config.toml
dataset = "telescope images of galaxies (Galaxy Zoo DECaLS)"
horizontal_flip = true
layers = 6
norm = "layernorm"
bias = "all"
qk_norm = true
parallel_block = false
inner_norm = false
init = "kaiming_normal"
Rows from block 2 of a small autoregressive pixel model, named by matrix and row number. Rows with one number belong to one neuron. Each number is 50 + 15 x the weight over its row's rms, rounded and kept within 0 to 99. All counts start at 0.
After each neuron's rows are labels from the 100 images, of 14976, where the neuron reaches its largest size: "strongest on" is what is common among them. Only what is clearly more common there than usual is listed. The data: telescope images of galaxies (Galaxy Zoo DECaLS).
# gate: MLP gate (model.blocks.2.mlp.gate.weight, 1152x384), inputs 64-127
# fc1: MLP up (model.blocks.2.mlp.fc1.weight, 1152x384), inputs 64-127
# fc2: MLP down (model.blocks.2.mlp.fc2.weight, 384x1152, transposed), outputs 64-127

gate.213:51 52 37 55 39 43 22 71 49 55 32 63 52 68 68 32 51 72 62 70 56 68 49 60 46 42 49 34 39 68 44 59 44 24 60 29 29 33 80 35 62 47 33 52 50 72 17 46 64 54 61 55 39 70 68 64 61 57 51 70 28 58 35 73
fc1.213:32 68 32 72 53 35 50 58 50 47 62 55 40 61 34 56 63 56 62 46 75 43 69 39 34 58 39 53 53 56 71 43 39 41 62 45 51 44 41 34 65 30 66 59 51 51 54 48 63 53 23 84 50 69 48 33 78 40 51 57 55 50 34 28
fc2.213:36 51 58 58 49 83 64 61 56 28 44 43 50 64 51 40 47 81 71 50 40 36 41 36 64 58 51 35 41 16 44 46 87 42 62 62 42 23 61 78 36 71 55 57 67 41 55 43 75 62 55 60 52 67 36 78 31 52 38 46 69 46 62 39
strongest on: shape: star or artifact

gate.40:22 27 54 58 62 50 58 54 55 83 80 52 67 43 55 33 26 57 61 57 45 64 54 46 37 46 50 37 59 76 36 40 62 52 33 58 40 66 69 49 70 56 49 17 46 64 44 59 49 91 60 55 73 58 50 61 58 14 35 66 44 47 80 52
fc1.40:56 47 69 54 59 44 45 51 78 40 69 45 55 55 40 59 60 59 96 58 26 50 55 64 30 23 52 50 48 18 53 40 36 58 32 11 48 36 45 48 78 64 24 30 26 51 56 50 47 49 23 71 26 61 41 67 51 68 31 46 56 55 69 58
fc2.40:67 40 53 46 41 47 41 50 45 58 32 39 68 38 41 43 46 64 34 36 68 52 49 35 85 69 57 47 61 55 48 54 53 48 48 68 81 68 53 49 66 49 41 34 69 49 56 56 55 67 26 36 62 32 59 38 32 47 54 48 50 53 36 42
strongest on: roundness: cigar-shaped

gate.430:44 54 79 44 55 40 33 50 23 43 48 68 53 57 57 76 39 62 49 72 27 65 59 28 37 37 76 13 35 62 25 33 45 45 53 35 74 24 72 60 64 58 60 53 35 46 46 82 48 40 43 39 71 68 62 48 56 39 66 46 49 44 61 48
fc1.430:44 71 54 77 59 69 63 67 48 56 37 51 59 41 72 61 28 90 39 20 56 66 47 51 37 19 60 69 40 44 63 37 54 61 42 17 67 21 69 49 58 53 31 67 29 48 57 29 43 51 30 41 43 53 65 24 41 55 46 83 54 65 50 46
fc2.430:52 49 46 22 42 33 56 41 56 42 43 34 37 47 63 65 50 46 61 51 68 63 36 48 59 56 66 71 53 43 57 55 53 56 51 54 32 58 33 78 60 22 51 73 59 48 40 53 51 38 67 46 61 32 57 64 25 34 54 34 40 45 52 61
strongest on: edge-on disk: yes; roundness: cigar-shaped

gate.466:38 78 49 30 57 44 70 30 37 80 39 25 60 50 83 62 56 51 36 45 35 77 34 50 56 23 35 38 62 36 35 72 65 46 73 36 37 47 73 28 33 58 59 57 21 59 40 37 43 29 55 38 50 43 53 39 51 31 72 73 61 40 36 49
fc1.466:52 58 56 70 78 44 52 43 62 72 58 34 61 40 54 09 34 68 37 60 32 65 38 58 75 49 58 64 19 71 61 37 55 44 55 65 61 22 54 50 41 37 57 23 37 62 22 08 45 25 47 70 56 49 61 44 40 56 49 27 46 42 64 44
fc2.466:48 37 50 49 13 65 75 57 22 55 40 43 58 63 47 49 53 51 46 45 71 55 56 53 42 32 45 49 41 27 43 53 34 55 39 46 46 46 48 78 52 40 71 84 69 59 74 48 86 59 47 55 44 71 30 56 55 51 67 74 67 54 63 63
strongest on: bar: no

gate.321:58 48 37 60 41 58 63 66 45 52 47 26 39 68 46 43 46 49 70 55 30 24 60 46 62 60 55 54 48 57 47 73 45 64 56 38 54 42 32 50 55 45 68 52 67 45 54 66 72 27 53 48 72 55 42 38 54 67 72 74 44 44 72 49
fc1.321:37 02 60 57 41 52 46 32 38 61 64 32 41 11 36 24 45 36 62 55 75 55 48 35 58 57 40 81 32 58 12 50 62 52 40 44 67 26 57 37 29 25 42 06 65 45 35 72 60 52 52 61 47 38 75 54 42 63 67 60 50 50 73 30
fc2.321:51 69 32 13 64 70 56 52 38 47 58 30 51 73 50 52 43 35 48 79 42 56 36 41 61 35 67 42 30 55 74 39 65 51 67 55 74 59 54 50 53 74 47 73 82 54 91 36 56 38 57 56 49 55 40 35 22 42 46 68 38 50 28 54
strongest on: spiral arms: yes

gate.525:46 40 67 32 40 39 43 52 27 58 50 52 51 64 34 41 33 47 37 67 62 61 52 68 67 44 56 52 58 54 29 40 41 62 76 30 37 70 58 44 82 43 65 64 39 82 35 49 66 60 68 62 41 61 52 61 52 74 53 61 52 54 36 69
fc1.525:47 56 34 42 44 25 56 48 56 34 54 78 54 60 52 34 47 46 42 58 74 70 77 46 43 72 25 70 68 60 42 39 54 43 49 44 43 32 55 50 81 47 70 66 26 82 38 35 39 59 61 75 53 57 79 58 76 40 52 21 56 58 47 69
fc2.525:58 26 26 55 53 47 21 71 38 44 53 43 55 27 36 44 64 68 26 20 30 56 53 46 52 61 60 36 58 58 55 58 59 45 51 43 90 56 71 60 07 48 52 56 45 42 68 40 55 52 59 76 67 59 55 60 62 47 48 55 67 68 71 44
strongest on: shape: star or artifact

gate.726:60 49 46 33 50 65 62 50 30 64 40 48 42 64 55 80 16 24 54 54 48 76 50 61 54 59 09 37 69 50 14 81 24 36 60 42 54 45 70 63 54 72 61 46 50 38 52 25 49 36 53 63 79 39 48 30 39 49 50 17 36 33 41 60
fc1.726:68 31 30 66 44 45 64 48 66 80 54 74 44 32 46 45 14 66 37 47 72 17 39 47 46 40 57 49 56 53 69 40 46 35 46 34 32 39 21 50 40 41 81 55 51 37 63 88 39 41 33 30 36 65 35 42 59 59 35 35 31 73 55 62
fc2.726:46 58 34 58 37 41 49 60 32 52 58 58 42 54 69 54 64 59 45 48 43 67 49 87 62 53 41 33 49 66 41 37 40 75 59 52 19 50 84 53 65 34 24 30 66 53 37 62 51 55 31 79 61 54 69 49 43 45 46 76 61 62 43 46
strongest on: roundness: round

gate.93:43 57 70 73 58 36 35 53 25 42 54 26 52 54 53 44 42 26 71 52 61 54 39 00 41 65 51 57 62 69 49 64 58 57 59 28 78 40 37 16 49 68 25 37 52 44 59 22 48 57 29 61 59 63 57 40 41 39 48 44 76 79 63 37
fc1.93:53 37 34 48 49 53 52 47 51 59 32 48 57 53 67 62 35 75 40 31 46 42 59 99 34 42 48 54 42 37 48 40 25 39 55 70 35 81 64 84 47 38 73 54 61 53 43 72 53 51 67 28 47 37 61 48 48 53 37 61 38 50 55 77
fc2.93:43 63 56 54 42 71 34 37 52 29 38 40 37 63 59 40 30 49 43 43 24 62 47 45 18 80 51 44 63 57 71 55 40 33 43 24 38 44 65 27 65 52 48 67 88 40 47 32 56 56 37 28 44 54 66 38 41 48 45 93 70 81 73 49
strongest on: roundness: round

gate.303:40 50 55 37 46 39 66 71 29 27 66 51 58 55 47 29 15 46 44 51 38 56 96 38 59 34 65 81 43 40 54 71 70 43 32 33 36 39 58 49 47 47 57 52 51 24 37 57 48 35 31 57 75 53 53 42 42 40 50 54 36 42 48 73
fc1.303:62 25 60 50 37 75 33 37 53 53 54 63 47 44 67 64 52 59 60 48 45 28 54 48 29 69 35 77 34 76 57 33 31 44 55 49 60 90 48 43 27 50 55 59 36 77 44 74 52 65 75 05 50 37 76 39 59 39 56 49 55 81 33 38
fc2.303:55 83 38 30 68 50 49 58 43 43 55 52 66 58 81 31 30 48 39 61 51 46 62 61 70 41 51 55 58 31 50 41 18 52 44 57 47 21 45 65 57 50 47 58 68 15 63 37 66 50 32 82 68 51 79 48 35 41 66 64 36 35 34 37
strongest on: shape: star or artifact

gate.199:49 38 24 43 61 61 69 76 53 50 53 66 51 50 59 47 26 21 36 46 43 51 54 61 26 43 61 59 52 80 57 44 64 66 39 52 29 36 50 55 69 86 80 63 37 43 50 72 44 37 35 68 57 74 33 48 43 35 41 67 47 45 70 46
fc1.199:38 48 35 33 44 61 53 30 65 47 45 39 35 46 42 55 75 80 49 38 67 25 76 37 59 52 50 26 54 49 49 43 84 47 48 76 36 41 68 49 46 62 51 62 45 61 57 53 42 42 54 71 59 45 34 57 44 51 42 51 38 36 46 71
fc2.199:57 62 35 51 58 60 44 63 54 31 55 40 50 58 60 47 24 66 46 58 36 47 62 48 30 30 68 66 57 30 37 80 33 60 43 44 71 41 72 39 81 50 31 38 78 54 52 62 61 50 51 48 37 50 45 50 33 57 31 51 50 42 46 71
strongest on: roundness: cigar-shaped

gate.671:58 68 45 24 73 33 63 70 31 16 18 50 62 37 56 75 65 28 68 56 78 45 38 64 39 49 57 46 57 51 38 44 53 65 73 48 01 40 69 64 28 36 73 54 35 58 44 34 66 50 55 50 40 62 58 47 27 38 54 85 57 22 40 59
fc1.671:62 30 40 54 36 76 58 53 41 43 68 51 35 42 52 59 41 37 39 46 35 42 17 49 67 29 50 24 55 48 62 66 52 39 29 49 48 59 64 55 49 54 63 63 58 67 44 60 59 56 61 49 61 53 53 48 48 50 35 63 39 68 53 54
fc2.671:49 74 39 59 61 26 53 14 63 73 61 38 63 39 47 44 36 55 26 29 58 49 60 53 25 52 40 74 29 48 55 38 39 37 47 64 57 56 34 53 18 33 32 41 59 60 58 24 52 37 47 34 50 50 78 61 55 37 70 17 30 47 23 41
strongest on: shape: star or artifact

gate.113:45 27 53 58 27 38 44 60 67 27 67 28 41 38 48 53 82 58 25 59 40 51 48 71 54 57 44 47 35 63 57 42 57 29 50 40 73 36 51 38 47 51 38 61 56 29 33 68 76 46 28 35 37 54 51 38 48 27 62 66 66 65 47 71
fc1.113:53 70 31 47 54 39 45 16 11 68 32 75 56 41 43 42 32 48 37 57 75 49 51 58 40 46 41 65 48 40 74 37 30 63 54 44 79 53 55 40 55 37 78 53 42 82 55 43 17 31 59 67 31 61 48 76 38 36 32 71 48 50 34 57
fc2.113:49 27 56 51 55 23 56 58 62 34 35 50 47 23 61 62 62 12 43 26 41 58 51 61 60 52 33 47 47 60 42 72 61 48 74 37 31 64 50 49 72 42 52 53 24 51 30 57 13 56 52 30 61 71 83 74 62 39 59 47 55 71 49 48
strongest on: bar: no

gate.280:56 84 53 53 18 30 73 46 53 56 85 31 66 42 39 71 50 69 44 52 52 62 39 59 40 53 50 63 50 41 50 54 57 45 44 47 45 72 72 56 52 41 49 80 40 44 30 62 26 32 54 64 51 58 54 47 47 32 54 45 88 48 44 60
fc1.280:57 45 68 34 76 35 60 37 52 50 61 57 60 46 46 42 58 44 47 30 34 39 55 28 29 76 65 85 64 64 60 49 22 54 41 64 60 53 60 76 29 69 48 34 52 74 62 31 55 42 56 41 58 49 74 58 48 51 56 38 64 61 23 65
fc2.280:58 54 58 52 33 45 64 34 62 69 52 50 55 32 22 49 55 56 79 81 57 56 64 62 58 27 29 52 53 36 35 70 80 52 39 59 40 59 56 47 48 17 42 75 70 48 59 64 54 37 68 84 47 55 40 57 58 75 40 99 41 26 57 30
strongest on: roundness: cigar-shaped; edge-on disk: yes

gate.233:60 38 49 65 47 72 64 42 68 69 59 48 41 54 95 57 66 14 45 68 48 56 20 47 41 40 25 32 61 57 43 60 55 42 70 39 55 42 79 60 34 31 77 55 26 25 44 43 61 47 43 67 42 39 49 60 83 55 60 79 53 49 46 43
fc1.233:51 48 54 34 51 56 65 53 72 67 70 44 46 48 83 57 59 72 37 44 73 61 79 62 42 47 39 34 45 40 41 64 58 40 64 56 50 40 34 52 55 47 41 63 63 52 75 42 60 46 38 41 54 52 38 86 60 65 53 60 59 21 81 42
fc2.233:61 42 41 71 48 48 45 44 45 51 72 48 63 35 41 56 41 32 45 80 41 49 25 51 34 38 49 54 71 64 52 40 23 61 47 46 55 38 57 45 41 36 41 47 55 72 55 69 38 64 56 53 56 55 50 61 51 52 75 66 61 62 43 39
strongest on: shape: featured or disk; edge-on disk: no; spiral arms: yes

gate.6:66 40 47 49 43 40 41 79 52 37 26 81 39 51 34 61 53 42 57 34 66 47 41 39 68 42 54 32 43 50 17 36 37 34 57 39 34 37 47 34 39 28 50 80 63 59 34 57 67 59 51 43 38 51 44 36 48 57 64 55 47 37 46 65
fc1.6:52 51 57 50 38 72 49 41 61 47 60 33 66 65 50 61 71 54 67 48 65 32 33 74 48 60 54 68 71 56 25 49 57 52 72 28 59 50 73 33 41 61 34 68 50 63 37 43 71 49 51 37 36 49 34 58 32 49 34 42 54 74 29 45
fc2.6:48 34 64 31 73 55 49 50 38 40 50 34 45 54 45 69 56 40 52 75 56 58 71 68 38 45 59 48 35 40 12 50 49 61 79 56 63 53 59 43 55 74 52 46 53 24 47 55 36 67 44 66 46 55 33 36 50 73 53 54 56 53 75 55
strongest on: roundness: round

gate.261:49 43 48 63 22 42 36 70 28 51 55 39 55 38 56 59 24 65 57 40 15 44 53 79 82 25 53 24 75 52 61 57 71 59 46 53 28 44 48 27 50 35 53 40 85 52 51 67 28 43 72 35 37 45 31 46 39 74 42 56 48 42 26 65
fc1.261:41 53 53 74 51 57 55 34 74 65 54 34 48 49 32 70 66 47 37 54 60 57 50 38 16 55 67 55 37 64 36 64 41 46 49 45 74 50 55 52 59 48 53 56 58 45 37 20 49 39 47 40 38 49 66 31 59 35 38 59 59 63 37 44
fc2.261:76 55 55 31 52 46 54 60 35 42 32 53 48 31 61 38 49 81 60 50 55 31 30 52 65 60 37 56 47 46 63 53 43 59 57 49 22 46 41 74 57 53 51 37 51 18 52 73 65 47 54 62 76 77 50 55 57 32 75 79 43 18 64 72
strongest on: edge-on disk: yes

gate.186:51 25 53 58 31 48 60 42 34 59 42 48 34 45 74 72 63 45 30 47 37 57 42 54 57 54 52 35 41 25 31 35 45 37 83 91 56 56 55 49 51 56 48 67 21 50 29 61 64 28 64 57 69 37 55 57 54 66 66 27 22 51 44 70
fc1.186:51 48 44 41 70 67 54 47 50 25 42 52 31 31 29 39 48 58 46 43 52 68 60 94 72 50 53 45 32 61 56 28 61 60 46 42 58 48 46 53 27 70 43 37 55 66 75 60 47 36 78 39 66 33 73 62 26 62 57 21 43 56 39 52
fc2.186:49 68 57 53 65 57 42 62 51 49 61 24 47 58 52 62 41 63 70 61 46 46 61 29 34 24 48 46 69 16 44 44 56 56 47 44 51 40 81 34 52 36 56 35 78 53 72 44 41 52 30 61 40 53 33 27 54 49 34 29 54 23 63 28
strongest on: spiral arms: yes

gate.138:37 54 47 64 46 59 41 70 46 43 95 49 80 24 67 50 55 09 55 61 56 60 47 56 67 56 28 77 77 81 36 77 46 47 45 52 69 57 94 42 32 53 35 41 69 43 69 66 26 50 56 83 32 27 61 60 54 42 56 68 60 62 35 60
fc1.138:52 42 38 46 44 56 26 45 51 57 51 51 57 48 68 18 42 61 22 68 47 53 42 70 35 71 62 71 50 82 49 35 50 47 53 47 59 50 59 66 35 55 45 33 20 57 41 61 56 57 36 32 55 61 31 56 49 57 48 60 51 40 49 53
fc2.138:55 59 60 56 51 45 65 46 33 56 44 40 53 61 29 76 51 26 65 66 64 58 60 61 25 36 44 22 74 14 58 53 50 52 59 29 39 32 20 72 56 46 61 60 77 36 41 40 38 42 59 49 36 39 62 70 69 32 49 45 58 52 54 64
strongest on: shape: featured or disk; edge-on disk: no; spiral arms: yes

gate.239:64 74 50 49 70 77 61 31 43 56 55 60 46 59 55 31 31 37 47 53 69 46 48 78 45 52 58 45 44 56 65 58 64 40 72 58 69 78 70 50 38 45 35 33 50 28 58 49 46 54 55 61 58 45 58 45 59 59 51 63 38 51 52 25
fc1.239:66 51 66 35 48 54 52 36 50 46 55 62 54 70 49 47 41 69 48 64 57 41 59 46 46 36 52 62 66 66 41 52 61 41 71 36 44 38 49 59 35 44 60 32 43 62 61 23 53 34 33 82 44 39 78 39 43 76 31 51 53 45 59 54
fc2.239:65 46 53 31 64 20 41 75 51 43 46 35 36 46 37 56 42 49 41 78 48 45 41 74 16 48 53 79 36 27 54 55 39 58 49 55 26 78 50 33 67 49 39 91 60 45 44 54 42 53 55 69 57 41 52 43 51 55 66 31 59 60 37 68
strongest on: edge-on disk: yes; roundness: cigar-shaped

gate.241:21 55 57 39 58 75 53 90 54 54 41 76 38 35 26 57 68 52 36 49 56 72 63 72 49 54 23 78 56 59 52 57 69 48 64 60 48 56 50 54 69 28 48 46 53 50 64 58 24 46 39 41 65 42 93 40 46 49 62 89 42 71 30 35
fc1.241:49 57 65 61 61 85 44 87 57 44 24 76 62 52 57 47 45 57 28 23 40 78 51 40 50 56 63 48 57 53 33 77 58 35 31 59 51 30 56 65 55 53 29 59 68 30 45 36 39 53 78 51 80 41 69 45 59 65 35 79 44 38 61 43
fc2.241:35 35 45 51 17 43 66 48 45 37 67 44 51 29 42 45 52 65 60 71 50 43 35 38 60 32 67 51 32 44 63 17 48 53 55 33 48 82 28 21 53 60 44 25 50 45 62 35 40 75 50 50 33 76 48 40 46 45 44 18 34 56 41 32
strongest on: shape: featured or disk; edge-on disk: no; spiral arms: yes

gate.763:60 54 75 40 25 60 48 58 49 32 67 48 46 81 41 60 51 78 82 47 79 46 73 14 51 17 30 38 29 64 54 62 52 35 44 59 52 46 39 66 55 53 52 61 35 54 53 41 51 41 79 55 57 58 72 53 60 19 61 34 51 55 40 49
fc1.763:21 77 66 59 45 71 32 25 38 40 56 39 60 61 46 42 69 78 75 30 65 60 55 17 58 49 66 58 53 66 44 61 40 71 36 46 84 44 52 60 53 46 78 42 47 37 47 24 43 35 54 76 37 61 73 50 38 38 43 46 37 55 38 81
fc2.763:47 40 18 44 36 43 70 59 44 57 50 51 54 25 50 64 44 47 46 40 59 40 37 77 58 59 62 63 64 56 74 56 73 45 57 81 21 64 37 41 68 29 46 55 43 59 49 67 44 62 47 32 50 44 31 53 62 52 38 31 31 47 54 28
strongest on: edge-on disk: yes; roundness: cigar-shaped

gate.74:46 51 57 38 29 34 46 46 16 54 28 58 26 74 50 76 42 79 29 57 45 48 39 57 46 45 50 42 41 98 57 47 35 65 49 60 41 60 63 49 34 21 43 68 25 81 73 55 48 40 45 42 50 48 49 67 67 47 30 52 72 61 69 85
fc1.74:60 47 43 79 63 36 77 76 24 50 49 32 69 33 27 31 44 62 53 63 61 53 40 53 51 58 33 41 71 48 77 45 73 56 59 54 57 67 31 51 66 42 57 41 55 49 27 59 29 60 53 75 62 55 51 25 63 21 43 58 51 34 39 58
fc2.74:26 27 84 45 42 54 62 54 66 46 54 57 62 36 81 48 62 44 66 68 61 37 35 45 24 39 63 33 55 51 41 67 45 41 51 45 52 19 76 71 58 62 62 59 60 62 46 23 57 51 45 60 45 38 55 66 64 17 51 47 59 73 56 22
strongest on: bar: no

gate.715:40 51 49 45 50 62 63 58 70 83 25 66 40 68 66 56 49 46 55 90 82 81 50 31 29 46 42 46 59 35 38 67 53 22 43 52 63 64 56 41 59 62 41 41 61 58 50 61 44 38 26 72 65 57 57 62 34 45 42 73 42 37 67 54
fc1.715:68 31 86 46 57 89 43 42 65 45 44 40 63 48 55 40 63 47 40 69 41 39 49 38 59 58 58 58 32 73 61 90 53 48 62 34 23 49 38 62 64 33 38 25 66 39 42 28 38 43 62 29 54 47 48 75 32 37 65 45 51 42 91 54
fc2.715:50 54 58 54 14 40 50 71 40 45 46 30 48 39 66 72 53 58 65 26 70 31 64 48 51 29 50 54 30 34 36 41 42 29 65 73 37 39 46 34 60 66 59 45 16 52 33 55 52 35 41 60 57 44 59 40 63 57 47 43 57 42 60 38
strongest on: shape: featured or disk; edge-on disk: no; bulge size: moderate

gate.45:29 44 46 53 62 49 51 47 53 51 86 58 47 53 51 33 52 62 52 35 44 44 33 63 76 59 71 82 40 42 44 49 68 45 55 81 65 51 75 79 65 65 64 52 55 33 46 33 56 31 55 44 52 49 67 48 70 11 25 52 49 27 68 50
fc1.45:55 63 62 45 39 45 47 69 62 52 52 47 63 45 57 75 49 47 49 37 27 41 54 26 45 45 54 32 25 36 67 49 27 65 50 38 41 76 44 60 65 65 43 35 41 55 52 39 19 71 25 77 39 39 27 48 55 46 63 43 63 58 50 50
fc2.45:39 39 58 45 53 60 55 48 26 62 68 67 73 71 46 16 51 46 65 76 94 60 56 66 59 67 49 48 35 68 43 38 53 55 48 37 64 34 30 50 64 40 67 49 61 41 63 77 62 13 61 32 48 44 50 38 43 43 59 72 30 48 47 50
strongest on: shape: featured or disk; edge-on disk: no; spiral arms: yes