Weights of a small autoregressive pixel model.
Model: 11.9M parameters, 20-pixel images, arch transformer_decoder, width 384, layers 6, norm layernorm, activation geglu.
Training: muon at rate 0.024, 18000 steps, batches of 32.
Data: trained on telescope images of galaxies (Galaxy Zoo DECaLS), 44167 training examples, 13.0 epochs.
Rows from block 2 of a small autoregressive pixel model, named by matrix and row number. Rows with one number belong to one neuron. Each number is 200 + 30 x the weight over its row's rms, rounded and kept within 0 to 999. All counts start at 0.
After each neuron's rows are labels from the 100 images, of 14976, where the neuron reaches its largest size: "top examples" is what is common among them. Only what is clearly more common there than usual is listed. The data: telescope images of galaxies (Galaxy Zoo DECaLS). In brackets: how many of the 100, against the usual share in percent.
# gate: MLP gate (model.blocks.2.mlp.gate.weight, 1152x384), inputs 128-191
# fc1: MLP up (model.blocks.2.mlp.fc1.weight, 1152x384), inputs 128-191
# fc2: MLP down (model.blocks.2.mlp.fc2.weight, 384x1152, transposed), outputs 128-191

gate.531,207,226,184,223,193,193,214,146,198,184,209,225,200,179,169,230,202,160,185,227,161,151,197,168,172,196,252,173,197,192,230,209,205,206,216,206,110,293,238,161,191,195,229,244,164,178,210,222,209,207,263,195,191,201,176,177,220,189,141,134,210,208,187,195
fc1.531,164,162,190,198,199,197,205,218,211,218,211,195,227,143,191,241,191,203,190,153,218,231,169,219,157,183,169,236,182,189,204,236,222,188,179,157,178,196,202,194,258,246,213,150,214,195,213,146,206,131,156,216,164,224,234,175,152,197,265,174,138,223,214,203
fc2.531,249,160,196,198,230,190,204,158,185,154,180,218,236,206,180,126,212,193,235,219,152,154,192,181,232,279,188,167,251,196,200,212,154,244,204,215,229,197,241,175,156,184,222,215,225,152,207,230,175,230,162,183,206,233,134,188,159,196,165,210,229,208,252,154
top examples: edge-on disk: yes (33 vs 5.2); roundness: cigar-shaped (25 vs 8.1)

gate.441,192,205,231,201,186,201,186,242,153,171,214,219,239,222,210,179,199,266,234,191,146,262,172,175,220,161,247,178,248,193,185,245,238,179,218,156,189,197,236,165,274,240,275,177,231,191,254,194,199,209,224,193,147,197,183,157,185,187,231,214,197,172,228,168
fc1.441,137,198,219,199,242,181,218,218,240,204,238,197,176,159,221,178,205,203,212,187,219,193,210,245,219,276,241,213,248,188,143,173,189,251,172,236,197,199,259,162,198,216,149,217,200,204,141,187,195,244,179,159,177,183,188,213,213,162,205,197,213,234,183,197
fc2.441,246,229,183,177,213,235,161,240,204,176,138,177,222,210,163,219,192,196,206,214,194,233,200,191,209,116,221,187,177,194,215,247,201,174,206,181,209,201,180,182,217,217,224,188,208,201,242,250,256,222,164,195,200,212,209,181,194,194,228,192,214,203,191,158
top examples: roundness: cigar-shaped (38 vs 8.1)

gate.283,196,244,178,231,148,171,181,103,206,239,176,220,191,201,237,225,202,224,189,212,184,212,231,186,181,233,221,172,175,210,228,232,210,240,249,208,214,207,254,195,201,195,228,178,188,160,198,189,205,176,215,211,172,169,199,153,230,188,177,230,241,171,217,179
fc1.283,181,254,197,258,214,214,210,212,234,245,228,176,208,230,241,211,231,201,160,185,197,215,198,154,211,209,210,198,214,232,248,185,146,233,198,175,232,247,196,204,252,190,220,182,166,180,167,126,201,176,242,216,192,157,185,204,229,217,240,221,164,203,219,227
fc2.283,181,204,205,179,155,189,202,201,121,184,182,223,190,227,218,168,197,162,183,224,206,189,237,181,131,228,210,245,188,147,185,205,215,196,221,207,186,249,191,183,206,184,205,202,114,203,188,237,198,171,203,227,211,275,166,165,224,230,161,155,196,204,183,239
top examples: edge-on disk: yes (41 vs 5.2); roundness: cigar-shaped (25 vs 8.1)

gate.47,185,202,257,183,172,195,231,176,196,216,198,216,213,203,177,148,197,192,235,151,192,179,164,197,225,200,168,194,277,186,220,175,205,184,231,172,153,179,188,210,212,237,167,207,239,224,218,188,179,199,220,172,194,198,151,220,198,131,211,174,198,149,191,191
fc1.47,195,206,235,193,218,234,208,224,198,190,183,230,166,232,216,174,186,218,227,165,172,165,244,168,194,180,199,210,187,155,226,185,168,211,195,217,209,263,175,224,194,226,183,206,231,133,164,229,192,153,162,225,225,172,274,213,218,176,171,173,184,223,176,245
fc2.47,217,188,200,202,190,154,216,185,240,168,223,227,198,162,165,210,250,220,226,216,204,240,195,259,193,192,156,204,231,229,220,209,187,222,170,236,208,185,225,210,191,195,153,207,226,267,260,157,159,232,191,186,148,180,150,205,210,199,185,187,166,207,179,187
top examples: roundness: cigar-shaped (32 vs 8.1)

gate.735,185,154,217,196,204,237,212,155,195,204,224,190,259,257,192,238,171,227,214,199,240,211,212,244,219,169,157,230,226,240,175,244,226,178,174,244,186,209,164,230,212,194,157,175,183,147,230,200,205,183,238,151,213,193,231,169,182,185,236,201,205,163,208,169
fc1.735,191,186,242,192,192,186,238,213,250,205,189,210,188,199,225,134,150,219,188,177,195,194,196,195,154,184,218,218,212,226,260,227,197,220,165,172,229,145,196,206,248,247,230,163,180,223,214,232,212,232,169,166,189,150,215,204,182,217,221,173,225,215,247,235
fc2.735,177,213,174,238,206,225,186,226,183,129,152,192,170,140,164,154,256,217,222,191,118,131,207,186,174,185,199,179,198,186,210,200,171,164,213,201,203,204,153,202,149,180,216,173,175,168,193,120,197,216,182,180,256,255,154,208,245,148,228,222,180,170,185,185
top examples: edge-on disk: yes (36 vs 5.2); roundness: cigar-shaped (31 vs 8.1)

gate.255,221,246,161,195,199,253,230,203,229,166,205,181,211,214,207,248,143,197,148,176,182,193,208,190,205,238,245,177,197,218,179,211,159,138,228,217,203,186,174,198,217,148,221,241,198,176,213,210,177,229,198,236,191,195,189,202,224,190,214,193,192,212,208,221
fc1.255,256,212,226,238,202,199,244,209,246,206,213,183,173,229,167,225,205,174,221,227,254,230,109,195,197,176,235,185,208,226,137,168,220,210,176,264,187,209,248,253,161,157,167,133,245,218,207,120,179,209,208,220,182,206,197,211,224,173,222,208,192,242,209,215
fc2.255,144,199,230,187,196,201,204,220,200,230,207,201,208,235,174,165,230,206,191,216,179,210,230,248,191,173,192,214,193,207,210,204,145,218,202,177,200,159,201,203,176,303,204,234,214,194,183,178,214,222,201,179,241,179,180,181,166,245,200,264,181,188,256,120
top examples: edge-on disk: yes (26 vs 5.2)